config.yaml
spec_augment: false
encoder_head_dim: 32
encoder_fused_qkv: false
encoder_bias: "all"
encoder_patch_size: [4, 4]
decoder_norm: "layernorm_no_bias"
decoder_qk_norm: false
decoder_inner_norm: false
decoder_positions: "learned"
epochs: 9.2
Rows from block 3 of the text decoder, named by matrix and row number. Rows with one number belong to one neuron. Each number is 500 + 50 x the weight over its row's rms, rounded and kept within 0 to 999. All counts start at 0. Numbers have three digits each. After the name is the row's rms in percent of the matrix's.
# fc1: MLP up (decoder.blocks.3.mlp.fc1.weight, 768x384), inputs 0-95
# fc2: MLP down (decoder.blocks.3.mlp.fc2.weight, 384x768, transposed), outputs 0-95
fc1.326 064:503566505595562515612449595573552581483546554495493510474471522472411458492551515526407474386533525499565413486479531511519555463440469443515473477473575533490507448504522543507494409522564530580423428558492531471501511531483494580540418557592522484484490453475476477526560506516404529545
fc2.326 069:367447546483509542466442470496573543482590482538432524592493465454532560541569437592469537507591431471547466508579551477558482554489474461447490398467530515500492566438509533403550437495536511487488473432547543563601507489581473380537505526506555563534524526506510547543521520467508485457
fc1.327 080:495552496472548439454521440510471499477455533469506419448485548445591453401524500469485569400453487618425480496557428528454508511508536495415492552487396532500597488578522519534464540512518534529517536567457534468521535522583541526505524433450577533597498456452509505554553490432457486433
fc2.327 088:522510489506550476513528573470435546527461454529507473505524501454401579465418487531523466432545507520476407598477560444500503528550597491536611467466535505561492472510483531514501522461604473468548506546496491459526505452523519489482465579506493510474454534495606499499569418516456480554
fc1.328 094:488509432438416545516548461607520613472529456527486464550511528497458633596587546535635529598450440562498456486524454473594505558543414604523466483490545467563444655493547491507482496479479518529492548473488457469435492499478501480511318483510480493549511424483483430474493533551392540510
fc2.328 091:440469473460561525506410529480490404507519443594509509500438511455620503521571481462582483496544532435488551417530498507571544412478508416552556595494427539347668482447439498518527619406537553442488495499498510421446557537503466507497373499514512548545468527499467505524475510545515497467
fc1.329 084:541537492478465573454530599487442492396403576507452505534463530638517502406354552582519577574469400504457586490421482488504411460479494489510570412414466514530469470435495474426594524524524473465477564457495568571540557475509481476433574501543411510476434432569549440559569508511440494643
fc2.329 086:508469471530610541427498460505539509536614562531504361523502514550514521521416493467528432498491468473552521459471505408498369567528520405506572336485477439555507518534514449429444456495535527527490494476519481461538516500478540456465565537565563509486538477588493541492503449460507553517
fc1.330 080:557486541437546525485575471482508522465502559577547590663449475454588524464436445439503496547554457486498490565532445441428482502502493471527566471461554521512500635383491587474493407503537452424469549597490359464544501480482506474496497460484541433463480505513522615488555419460594542408
fc2.330 082:510497537413507485473452512581502550492491451357460531389578400522509418482504639452507494501487513518566464579526510531549532448502530508476499492489526500499363504594480440461546552541503513584476620594572444568450521548503419506484436530491582689452556419465435512568528467412500504470
fc1.331 088:489602545520457453390610602417467489500499562497534467454496553520577488495496526564500436552517418556495467488527411550446414508429468491527505496516448516544547491487493406441449532532404484547482528467436443553499395597503570470491486548552490545526559529527462511395587526518493499474
fc2.331 093:479511574521472516481503530523507514576387577532481506504459565522548491458552543512542403496537488571633445474523582524455589517499482590557481379498514540553557519437524512546448572501476485512385544533512558438392448505466443490494568535551486425551515509440525542417497483615453508398
fc1.332 048:471410529430563468598555552473531520509457548504470451555431589478578477400455595500537465465534512530527528512498576520522461520460520409469403454545489474532472414516542519448421552540485520457564446519509565350482572500513406542444407443501456429544521443472457497491524484483542455460
fc2.332 056:433451538423529522506473456471508444498459550498488540546481493490485595523503641474489467431510595492483460472424490436590567497457506522468503509454548490507473655518443432498586433556547483430548552404504495565563426517500455605585438451487545580441540494599461573542367551491493480392
fc1.333 091:519492472456485536559479544477520499444554512518505489547500495444509530484497535566433456493524459583542480481489475511457440538483498461380563470461517491490353437514500541538406678402359434468424483512522536433441525524502500472447607494461485467509446576467504551558414479494592497597
fc2.333 093:623520578411490530463500587459538482417568530539513343469469501514541384442509600486475510518582506502564538491546483540497421394518525478515439469490455472527528532486522533430567469588496423543448551469517453463396593416547589510512412431518510481531483491528483623533452470446520491555
fc1.334 054:477466601497563510477489503447507500470490564444511486491473605467437506443462432480518473440522584491498433511485486478496523487522587617442444540533438524500443508480547533388355490430442447508505430478473498411428418454508479488414514542493466508467560484552466470510537481462497527578
fc2.334 057:432487500511484479454492521622536532542506443513565523566527479490554494490483600503443481506598519519496500526504566518468528507563470436507394486566634453436523545505406429484515488511454475592451517446511492539434483428518527533448418562483505470480570534479531438483545510445442519455
fc1.335 130:490455496480551390543440522490563398485567591503414511462538500462518448496518428523503458498434470511564491479529515503444451550465402443486512498509580511478494482526543441427526493501564456392550409515529447505451465382541586577529524543589523527599523498500453490510520459601487543455
fc2.335 123:581481524475469450474485522490511524547470525483412542582452505570461567590555398503548617538489466485469511424470580542488480582466445528443635552509457475561488494469469452442508538506462590461508510473510507477522477482498518499451600521585488489508432563550408611501483483518528496466
fc1.336 074:578583571449523473588549454454503374596455502510513528536504473480606533487476516528649536528545489545451508467534445472515481554474501543469537467465575508462546469440528543473536504588469509475497505453515505524530539534499519557498547515507440494486421434431455486547536519526524450581
fc2.336 077:488520530563451457498487490436600551511527520392534572470501541531472482426510581530497487476517483544566541510471462506477499606519541467554493493522517537511437549543519485519530515373552445627449496445558574474501505460493500595569511518554521495515498520543434497437539383530492505477
fc1.337 077:515542535506475428561495583566439515602432541573510599556426418519508500417567425385450467536387460503495478367441519536495460439447504563571549537421452548540595497478457597588556470451456506588516501488450513578403612528467603462547479481504482497460541470527504501575479548499499489594
fc2.337 085:538521465485422538547527503492530462453600567481451527387484509505505492508510579463519538554613506471447478551492462570461512509547519432458445483511449516463436535538617462346480480476514532614509520527571605556538445416497517425542443448506519489519472464466537573391517507517449452500
fc1.338 078:549537448440377373503499461526511553504454435411436505501452451541537434505430536421511575588511464545396464532556458547523405579556442455622531516573481544485533439458448553602495486480492444459420549508463542570481470521532562436464547496494587537563562506427505498429458532560502508508
fc2.338 080:461472463522508494484449522477436531532426525553588471552502568464558524450501519519549524454492480471474511504429484546438517501515585455523530536620580541545459609474428475530443391477543544529469513569467475519536538465495461473512539470498487469501548570525515529487508527500571514429
fc1.339 108:548430563583489508541499555485518580608469414498454496476551472526466556461484468405426432530459416494532498512381470472470444577534474507568466489474525412574497468511527524442485517457479490459492570534476432601550480447527499489466465546388536560528494509540584492477572585485572477558
fc2.339 106:523582466496457548510485565473565609497442497479552563375505538495531552488567415418576542495482546467409498446506418529523441536512426450518549508569587571495506512501455654425533507468503532565481478440471489505541470585465535491519479517583473482502513513453432469470537419426481567570
fc1.340 067:530592422496543556514489535520502505426484456624560585601460485486583506537558493581458548466525485482518451499452553446533452501451538536475490492451609462544482495465511599519478592493577486555486471431476568452523536425459480469599477551554448577530408393512401499496476609493502469453
fc2.340 075:517482498616534446526478497487511395469550527503502482437552546542525513553444597561591522575546484465534424513528443469552481469500503548544399424475505530461475521511501532432509414491473483473487526484594488464499433570454584502414446463497424495512561554464491464460486446528424575530
fc1.341 053:471447478456486532459448538522469455424535478380537606532593457506454407527459500544506487538424516504567463550425497491438541535501483507476474494444480496537449523503518473539531514438476439477502454509518409419478540536475575623576454560489571436465493563619462489506579532502424450548
fc2.341 061:563457512542512551455544575504488411540434521465540485539468461583498526530543453363574531522586555532396475534442489613582493452532497567434507402499474404544531509420453498500558531535557573406512511410473493383468458523521496412548485504496468662478493497599443566554524497507486489479
fc1.342 074:488451494547475557524502499488529504490539561511400539507460429495459536568489508488497429595419573526494580529502514379532499583519541487507489428503494470468562529543498553427569480419520505545541417464524495500490576473400538513555506505482410495546533472551511544514631546482431523490
fc2.342 094:497495511581453532498566532483580522552469540499449451463555518506449498542611502521530505495431478505452437564484577655506509443394562505501528550474522485517414537548422468480454515476588404459434452407501482520608458565506549502496516484517525424472529494486498490538524531573515533539
fc1.343 042:562565533456465490517418522461550390529501539474506433463581464454546472416416582493540495505486435478472470484556479447440427482530574463605396518500515481515517505526533479520476488553451527469495480447454483465476509582576468439481422587398494472599540578443586487469503501576437498417
fc2.343 045:455521498582418501446527541457519564433612525466453515546521509571491482526518414434514507484556530500490545488459434504354530420527529466438527514500487545534436520440516474432482520456511482488465500442490472496463427459462503570419488467548532449477549519529580507535540493459450521440
fc1.344 118:411457536571460508549440464542516561516490513584513465457477491465483563558564554649492461542436507539566482520562529457463414523467459462525465489544491456554593479557572607501469559493491512486540524428488478519518454532467554452557420493507498516519510431499446467436455463453530465447
fc2.344 117:403539511545518507522451469502522453519461589513516507556498465491431442487562368523503650506556533501470471501555451550507590513450559445446514500529495468591544518531499453479487403545451542442494489485481496480478557436397437504485490523622506536470527468487494433472506598460532595552
fc1.345 114:467477505508527509367520400552508515424535579550472543594451523524504502434512476428438435548536468444470526486483447539494446522573489524578492497463416454583416523444444402390469509593538519574465481608462541517561520577536454544510554552478488426588512494583517504527523519513550495506
fc2.345 111:554479559517522545513486468573486520506544541505484652533490543456517452457514436453435561503479487574563556487507426509465591475493462552467406542470493413521465506578540436475524412481457511502562487523582540518476494504482569464515424483505456477528472502525541500502464486481517511583
fc1.346 064:526586552438510480535534459482560501490506468516464602477538535551552508441412434562533486467565473543506449524484456506464497479422462526487473465463551540534458572541536462394464533480520524425434545626580579546425488448538508475577522494414574432464478384481506583366460514560549373507
fc2.346 073:495518504401443522436451501504422526482477477465458394496521546504512511469429537540521349564462516498526431476475566503491353504542461424534429461509466513624413444453423508529533478433436554474503547567510510531463477561453457378502555498513521568598464494558385515432471533485575476459
fc1.347 096:533545536451434517347412460535445580426415419455477582475534512495562514501507568473555533459497519467538533543524536573511423405497498550440496537639455477559444524546559465574565518532518444408475506479532542435482580456520521470520603467527383499495498543531487519570461439534462515414
fc2.347 100:472454602425585531552455548529454458448476491565536499465537442459629580576453469405578466456424536482548556482493506455470551474538445454445531459497544569483419505494544400387440384418419473469471506499499545385564494503520555503470431423517550373441433463476406383445610558480498492469
fc1.348 126:503465607505454476524500525616473608574422495537524526499452462511617495387448473453556430489542505542596533539637489507525494505506556509485499449595499522523552532510484495486523450518448475460510547449476476559531655391493530488492490437522474436597492434465507521498467422569523479516
fc2.348 127:429425667510403545465488530556503489518512421492547496469516453511431428562501469460499479513492480470545510531462439537530476578448482581430502488518435446499504496475533432533560580474420425487475535487508455539401505517475554484534591465533467409485494526441503471571463530482517514474
fc1.349 093:472499529456641490468522513543539563527461579561499634498541528460460564545487519511491480543495496496452474418496505353503517468532476415446485559512465554510517495418504496631432550480503513535511470548423546455552494537467524524568457537454454466533534626418505457405490569467483446509
fc2.349 097:505386520499553531536496585504493497471507540339529540494506459465534521554567531522565528457465537540469502507503444556553441556532512478572470506479508523527481538563530535435458411455476527445496435515488479505486520542456484491559435482519532445554496333436449450442539469479373467442
fc1.350 115:498555484479484483470462524526524477543533499534430516556506518386449567504447524486462482526436515446516467455537480490462448541548430478569598565579577475564536489611443523448492551497528516586411517555504496443484484471546595549515419525435504532524536490518513471550425513376524551493
fc2.350 117:485529458566485536528480452524433526446471511491460491495538459528485551517558449535455434519464490518526452461509444473525487474534433525554543558563518439531547505548436565518456455492486588518479508541525479381454481588466482475519477517569558550555472409491478566521506490483501587501
fc1.351 101:506573582482496572476430498507503470467479544510505488510445488516498534464500553516476433557530470415484477405539467430457437531524536550448453561508560541490546481428444516490507535446416458484610576481460481514522524591429524489559517543518513589495420498528576600613488440482492557475
fc2.351 094:511571436499525515502478528454497515547467547559518568465567453548560527540419591389509510423458505504479540520440482574519501522537471481463477561560476442484379515443507478480544449392513466414476490483447474506541476419536457495500528552593432530463567468299511491576520494507545472516
fc1.352 076:504517539543504497508595528487481562522487424570505525610554494511555476467459444510450532496443565480483548449417527409478453639407570487539546465500440502433463485556481590427461546495482421486512502538452468471485519554439551474483488486432432475482552458488458538461565519481578467487
fc2.352 077:441544506479507503492550542587493499479550401585483589452520486559454500495614491500523527523497512511483528515557426526569485576590518528486504560467455478464470504529446495465581504532534490529516497393406435529483456521587540563510419459425575550480455505529478471580471464450487551472
fc1.353 078:464445470490536533569495593460498536394552500471491499507545495530520566454490518536459525494488492442476634457498483530517548517477395444524500517443450505514372522418454380429606591469488591529486487401481432494508542491574556526519524419519550532513470571618594414461525485467505588517
fc2.353 081:456495465515505603436510447568529547432477502559507525466584457551539444561405536478386519533412519447501531599459415556461501455430464573426619490585627470504452493543536487537473539496624537591605508563473473528521463501533588530563550585551528561506540495525472442507499491446456538492
fc1.354 068:467515528501485502583495441577508525471399449503466459420525469539513534411523508467541467558422525556525625497452482485472488531478596509467540497470522439502559487443568511517502467584484404391448523556489492560492485464563568561505502463538520571534558488406512501524547509518522505422
fc2.354 078:503464537598552538510570577527486453570457596500453428514443488525481495426407537495559486398475500571518427503464470545554480457534541447372485503525568432549465536497480450507530426448513477534549577486492558567494517487599436440518467450496531477527483515603469534496605429531462470479
fc1.355 079:474457448597461523394456488431514544437642463522595490553491559510502519545540500429400425500433521521456442516479517478422418511513430463521517550448427474493549534436440466428489512470563486518544392508467504498554510504441389473537509458490515371606549557498422468481533575460530484535
fc2.355 080:460555537568413520480551520538451500520482514514456454429545462476606438437542509480487543543539517496473540467496542483466608432481445519463600398543536513439554583562478556578560496477456472431464457461524512461430455469539513488509513532433457436497512405516537471509529528508527569379
fc1.356 123:505506448562414474490458548482553558554571508557534528467515483402477402411499463541501519500495476510411544455552493479511555403556499528471494476554474536528497418558452460420443485496474500479484485557479486452570515520489543489436532497546507496451475526495576552476595526517489569474
fc2.356 115:562596495427496591492531451534532547506477508576531508539514491543523507545395454547570503519520524410527563511436478523561434474525461552498458503491455507546465486574451467514464548340462496540545509525533563482483449471536497530474473491604471526449438467581531517486515468474481508605
fc1.357 063:370503608410501496431508447510532536574385503596530416530505451500448555485580481495424524519545563468509561496518391441513429446494523569429536412473549498480531533510549460584473537491474537529477547494498543483519472553545470490454483527475498552522488553536554536469412597492520452479
fc2.357 067:473503531464518508510511501496430514476492543467499571538440528427524477579537477471509394521540529535543536431440500511495575533460508553515398566486527457498439478426546470492459556383510511519530555527478486483539424583535442558431525464567489573583454495406519551442459615456478505478