{"dataset": "synthesized solo parts of chorales (CocoChorales)", "encoder_bias": "all", "encoder_conv_stem": false, "fusion": "prefix", "decoder_tie_embeddings": false, "nesterov": true}
Rows from block 8 of the audio encoder of a small audio captioner, named by matrix and row number. Rows with one number belong to one neuron. Each number is 128 + 24 x the weight over its row's rms, rounded and kept within 0 to 255. All counts start at 0.
Before each neuron's rows are labels from the 100 clips, of 14976, where the neuron reaches its largest size: "strongest on" is what is common among them. Only what is clearly more common there than usual is listed. The data: synthesized solo parts of chorales (CocoChorales). In brackets: how many of the 100.
# gate: MLP gate (encoder.blocks.8.mlp.gate.weight, 960x320), inputs 256-287
# fc1: MLP up (encoder.blocks.8.mlp.fc1.weight, 960x320), inputs 256-287
# fc2: MLP down (encoder.blocks.8.mlp.fc2.weight, 320x960, transposed), outputs 256-287

strongest on: note A#3 (77); note G#3 (52); cello (51); note C4 (39)
gate.20 [166  69 144 124 145 146 171 107 149 130 137 116 131 117 139 140 160 160 145 143 122 147 154 134 133 102 122 159 126 123 150 101]
fc1.20 [ 93 173 120 124 104 130 111 167 158 157 147 162 100 145 142 135  79  94 113 133 142 143 111 112 154 157 145 131 134 154 113 152]
fc2.20 [134 107 137 173  99 123 172 144 123 163 109 151 118 117 134 104  88 113  82 152 109  91  91 110 146 148 137  76 122  88 118 134]

strongest on: note F#4 (87); note G#4 (87); trombone (29)
gate.283 [121 106 156 151 120  93 104  93 124 129 109 140 122 158 131 124 141 134 140 144 119 129  92 108 162 145 123 111 153 141  96 140]
fc1.283 [107  99 144 163 146  92 111  97 161  85 108  94 136 170 161 123 162 164  98 127 139 163 148 164 124 154 105  81  95 163 134 125]
fc2.283 [143 112  92 150 125 129 135  91 130  80 104 128 151 110 128 161 132 129  99 137 133 140  66  84 143 121 127 152 128 130 159 135]

strongest on: note D#4 (54); note D#5 (38); note F5 (30); note F4 (26)
gate.451 [124 148 137  90 131 143 114 142 108 182 148  87  99 170 141 120 132 123 106 123 115 135 136 128 118 125  82 134 121 132 137 132]
fc1.451 [157 130 152 158 151 122 135 124 128  71 131 165 148 103 119 127  89 132 143 132 112  99 133 142 109 116 188 128 108 111 135 117]
fc2.451 [138 139 126 158 102 126 146 141 117 149 143 148 127 137 135 101 120 136 147 140 134 122 120 135 111 156 113 145 102 138 141 111]

strongest on: note E4 (100); viola (56); note F#4 (33); clarinet (32)
gate.326 [139 135 102 122 104 118 151 126 129 117 105 115 164 160 144 126 145 142 118 136 135 122 107  92 127 158  89 101 146 147  89 138]
fc1.326 [148 102 125 118 138 139 104 130 122 146 144 131 136 106  99 135 128 150 119 124 156 110 159 143 134  94 144 161  87  93 164 112]
fc2.326 [152 127 103 125 106 132 127 133 108  98  92 125 157 141 156 129 152 155 119  91 113 108 104  79 106 166 118  91 132 112 157  97]

strongest on: note F#4 (89); clarinet (67); note G#4 (35); note F4 (28)
gate.767 [113 136 137 115 136 115 102 110 130 114 109 128  71 110  97 136 129 148 135 155 104 140 142 168  87 146 123 139  92 179 127 154]
fc1.767 [125 128 103 102 149 145 110 141 190 130 126 100  90 133  79 142 138 160 135 139  97 140 133 140  99 117 105 144  83 194 123 131]
fc2.767 [147  94 139 151 145 148 159 137 159 182  94 114 132 115 117 161 142 125 157 155 122  85 136 154 113 128 129 109 169 125 109 125]

strongest on: note A#3 (100); cello (58); note C4 (42); note B3 (39)
gate.322 [ 91 108 186  98 163 157 160 130 153 133 102 111 133 145 151 118 174 146 131 155 114 109 115 170 110 100 158  94 171 137  86 134]
fc1.322 [142 135 116 134 111 152  93 124 118 114 113 119 124 148 139 165 116 139 118 129 151 144 109  91 138 110  64 121 114 141 152 142]
fc2.322 [157 148 107 116 112 155 118 134 123 134 125 127 140 119 157  69 125 138 122 125 131 121 140 141  65  84 154 153 124 101  77 102]

strongest on: note F#4 (68); note G#4 (38)
gate.46 [ 89 109 103 107 139 108 120 102  89 139 122 143 131 197 136 152 157  97  95 155 112 123 147 123  92 115  67 163 119 123 130  65]
fc1.46 [167 156 130 145 137 149 132 102 125  95 146  71 116 120 136  98  97 135 167 135 154 107 119 127 177 124 141 121 137 128 123 176]
fc2.46 [124 147 150 105 104 134 121 109 101 118 112 123 116  96  87  93 114 121 139 153 114  66 125 163 113 111 114 128 129 104 169 146]

strongest on: note B2 (100); note B3 (58); note F#3 (55); instrument: cello (39)
gate.373 [125 111 128 134 121 131 126 127 129 142 164 114 146 126 106 124  73 117 130 125 131 118 185  97  79 144 137  88 158 139 111 140]
fc1.373 [133 122 136 147 128 125 139 132 122 142 175 113 151 143 131 125  87 125 148 129 116 116 195 100  92 146 138 104 160 118  99 117]
fc2.373 [112 136 108 145 146 161 126 106 124 130 131 145 102 112 136 127  87 138  89 137 160 117 151 124 104 141 140 118 165 107 130 169]

strongest on: note E4 (82); note D4 (38); note C#4 (33); viola (25)
gate.340 [116 107 115 142 135 126 113  57 132  68  94 128  79 122 148  98 101 102 121 137 168 148 140  79 151 123 130 142 121 184  88 129]
fc1.340 [149 130 127 137 117  95 101  31 133 138 143 148  63 146 141 126 122 116 130 128 155 158 114  81 114 145 130 150 131 155 131 147]
fc2.340 [118 131 136 137 141 164 135 165 130 126 116  91 143 176 163 141 124 106 137 151 106  96 114 123 105 140  89 103 140 115 142 129]

strongest on: note G#4 (58); note A#4 (42); note G#3 (40); note A#3 (38)
gate.112 [160 108 118 164 152 163 102 134 129 151 139 155 142  95 141 130 126 107 133 134 135 115 157 136 117 108 149 124 147 120 142 137]
fc1.112 [ 89 156 111  95 127  95 165 142 126 124 116  93 117 148 152 142 154 147 127 129 123 139 120 136 112 149 117 124 120 166 118 112]
fc2.112 [148 121 101 141 133 109 122 139 102 139 101 117 115 120 117 151 165 157 154 113 180 111  99 158 163 171 121 103 146  91 166  92]

strongest on: note B2 (91); note B3 (55); note F#3 (48); cello (40)
gate.146 [ 96 157 120  84 128  69 131 148  90 113 118 127 134 124 144 113 110 144 114 102  81 134 143  96 165 103 155 118 124 161 126 157]
fc1.146 [ 82 137 125  93 121  61 132 136  72 114 120 123 150 144 152 130  95 148 127 140  99 148 137  89 151 103 165 115 125 152 109 150]
fc2.146 [114 124  95 114 136 105 135 119 116 140 109 161  70 136 119 127  88 137 110 118 107 112  96  98 178 125 116 132 165  77 142 138]

strongest on: note D#4 (78); clarinet (59)
gate.731 [ 94 113 101 167 148 104 139 139 183 180 126 123 128 119 181 118 119 120 110 117 121 147 101 119 140 139 131 118 153 113 154 152]
fc1.731 [163 120 153 126 147 111 114 124 130  69 139 149 124 103 125 136 138 148 103 111 113 132 111 146 108 140 152 117  92 162  87 108]
fc2.731 [126 100 146 171 167 168 148 149 133  94 136 146 187 135  94 125 108 119 160 144 129 145 148 128 133 143 142 142 153 162 141  97]

strongest on: note G#4 (84); note F#4 (62)
gate.615 [136 107 118 100 106 134  94 135 151  78  96 111  88 132 165 128 141 128 119 144 118 130 131 124 158 147 133 120  98 150  74 151]
fc1.615 [128 151 134 129 156  91 123 138 163  91 117 125 105 137 158 143 127 121 104 124 144 110 116 150 144 127 117  87  97 134  56 117]
fc2.615 [ 99 142 129 128 105 100  75 158 135 120 118 131 151 100  94 143 145  98 143 138 123 157 122 113 126 118 154 135 123 119  96 177]

strongest on: note E4 (100); clarinet (74); note F#4 (33); note D4 (29)
gate.709 [118  89 116 155  86 158 143 110 184 158 158 154 122 143 119 106 101 119 131 129  99 128 155 123 141 138 147 111 126 130 119 145]
fc1.709 [100 114 113 167  74 171 147 131 167 170 165 116 134 137 161 133 127 108 127 157 102 128 162 129 151 129 136 126 128 128 123 151]
fc2.709 [ 91 104 112 160 141 125 178 140 122  87 125 138 118 123 122 147 113 117 117  87 180 128 132 127 150 124 113 107 129  93 128 122]

strongest on: note F#4 (100); note G#4 (57); clarinet (42)
gate.449 [ 92 126 115 117 142 135 142 162 158 135 146 127 157 157 106 172 128 111 116 181 119 159 179  92  59 136 211 129 112 121 148 101]
fc1.449 [139 124 139 142 128 140  93 104  99 113 138 151  84 116 119 106 105 161 141  98 152  81  84 147 188 156  67 113 134 116 123 133]
fc2.449 [134 101 134 121 162  84  68 117 131 119 111 124 150  54  67 143 105 165 122 136 124 137 150 140 108 144 147 159 103 129 155 110]

strongest on: note C#5 (96); note B4 (88); violin (33)
gate.106 [ 97 132 166 141 120 110 113 147  98 168 151 102 126 112 140 147 128 121 104 149 112 140 139 142  93 146 129 113 122 160 141  88]
fc1.106 [118 139 156 129 108  83 147 144 112 175 141 117 131 116 170 117 154 120 108 126 143 124 163 114 138 161 116 134 134 147 150 125]
fc2.106 [137 144 173  91 142 114 134 121 130 157 141 142 135 129 144 145  88 171  95 119 148 180 168 124 141 131 114 157  98 164 125  88]

strongest on: note F#4 (98); oboe (66); note G#4 (41); note B4 (25)
gate.545 [126 110 106 149 114 153 155 117 131  93 144 146 142 163 113 133 161 133 121 101 142 108 107  90  89 100 159 120 117 139 154 171]
fc1.545 [135 160 158 110 123 108 101 143 135 139 111 100 110 116 119 126  96 127 117 157 101 160 136 165 140 128 139 129 136 120  89  94]
fc2.545 [120 168 149 124  94 100  84 181  89  85 112 109 140 116 136 141 160 151 103 149 132 141 147 178 130 126 120 135 137  99 117 127]

strongest on: note B2 (98); note B3 (59); note F#3 (50); cello (38)
gate.568 [107  94 142  98 123 104 128 134 121 125 110 142 120 110 158 105 133 129 131 156 132 120 119 126 160 113 123 148 109 156  86 142]
fc1.568 [187  94 127 186 121 170 157 111 144 142 123 137 158 112 104 132 107 128  83  98 152 147 136 176 123 148 136 110 144 117 153 118]
fc2.568 [124 118 123 128 147 165  81 145  88 129 184 155 140 138 148 148 168 149 143 155 151 137 149 137  85 152  97  94 111 134 140 104]

strongest on: note E4 (100); note D4 (41); viola (26); note F4 (25)
gate.318 [149 136 108 138 120 157 190 132 133 152 117  85 172 122 119  85 127 128  93 112 167  98 129 145 125 128 133  99  96  85  95 176]
fc1.318 [126 148 139 142 139 131 146 115 138 141 126 101 153 147 131  94 159 112 108  86 163 104 111 126 137 132 163  93 109 106 106 187]
fc2.318 [144 111 105  97 137 123 153 136 144 128 145  92 113 162 154 126 108 146 128 121 197 120 162 113 145  70  93 114 162 168 108 148]

strongest on: note C#5 (100); note B4 (80); violin (37); note D#5 (30)
gate.115 [142  87 120 104 138 136 105 119 104 112 137  90  91 153 137 116 109 158 158 132 157 136 157 153 149 132  85 121 126  89 123 146]
fc1.115 [138 113 112  95 120 140 134 120 108 107 131 109 108 159 132 131 107 176 162 116 143 141 186 126 163 134  89 131 118  81 121 162]
fc2.115 [143 154 124 109 113 124 143 140 152 129 160 159 151 137 117 130 112 132 119 113 150 151 152 103 102  93 171 108 155 128 118 124]

strongest on: note D#4 (47); note A3 (38); note C#4 (35); note G3 (34)
gate.81 [146 151 126 130 142 164  96 102 124 131 172  88 139  83 130 143 125 166 116 144 179 125  88  99 134 154 141 124 104 107 171 136]
fc1.81 [110  77 123 118 120 103 174 145 116 118 104 156 110 168 125 119 135 100 134 134 117 121 160 151 134  95 121 136 141 176 114 136]
fc2.81 [189 140 162 103 128 156 138 117 103 127 148 111 111 120 129 102 139 171 126 166 121 151 145 147 109 143 128 131 134 130 114 119]

strongest on: note C#5 (71); violin (50); note B4 (34); note C#4 (29)
gate.397 [ 89 127 141 159 139 130 119 118 164  86  98 110 120 123 130 169 102 188 145 133 137 147 155 127 132 111 128 115 165 126 150  86]
fc1.397 [168 122  95 109 102 139 148 115  86 140 150 154 144 151 138 116 148  82 122 121  69 123 103 168 121 143  97 151 113 111 113 162]
fc2.397 [159  98 139 156 116 111 118 128 123 130 142 116 118 141  80 112 150  63 113 186  65 163 142 133  88 116 117 140 131 142 152 116]

strongest on: note E4 (100); note D4 (79); note F4 (40); trombone (38)
gate.695 [111 136 129 161 111 136 149 131 127 121  99  96 167 106 165 111 126 128 134 113 134 136 123 139 126 161 125 139 131 169 111 134]
fc1.695 [165 130 123 109 128 131 107 138 150 129 155 172  85 146  81 123 127 124 116 116 137 144 142 125 128 107 142 117 150 109 145 130]
fc2.695 [149 127 110 132 111  97 147 185 126  96  74 158  84  90 119 152 131 125 125 125  99 115 142  85 113 153  95 126 138  87 147 115]

strongest on: note B2 (66); note B3 (47); cello (46); note F#3 (39)
gate.411 [118 137  97 139  96  81 103 109  91 134 142 121  92 136 139 141 128 106 108 140 125 119  96 129 108 133 167 136 131 120  83 138]
fc1.411 [123 154 139 123 122 107  86 142 104 152 126 148 117 143 113 144 117 119 110 122 126  81 106 131 103  87 126 114 148  87  88 120]
fc2.411 [135 101 121 118 136  71 132 200 118  96 164 122 133 134  68 115 117 122 131 129  78 129 139 146 126 147 116 118  96  77 120 149]

strongest on: note E4 (65); trombone (46); note D4 (40); note F4 (32)
gate.288 [144 125  95 145 112  98 194 110  96 138 123 109 114 166 117 153 112 131 177 118 151 173  91 168 129  89 172 125 113  98  89 123]
fc1.288 [110 103 160 140 143 164  90 152 135 152 153 125 132 106 146  92 123 115  83 130 151 103 158  72 147 176 100 150 114 159 128 127]
fc2.288 [126  96 136 131 131  94 103  97 102 122 115 115 104 126 125 122 117 141 107  92 154 155 147 123 115 142 128 125 104 109 128 114]

strongest on: viola (100); note D4 (60); note C4 (40); note C#4 (37)
gate.654 [120 120  95 114 127 134 162 149 142 152 133 101 117  87 161 170 130 143 106 160 124 125 134 120 161 163  92 121 109 137 158 128]
fc1.654 [159 128 152 136 130 135 110  89 135  85 105 151 155 177  99  76 130  91 165  92 121 145 134 117  95 103 154 138 123 119 121 115]
fc2.654 [172 151 162 135 137 176 120  78 135 152 119 146 160 140 160 132 137 105 116 134 168 136 100 117 142 137 156 145 167 153 107  75]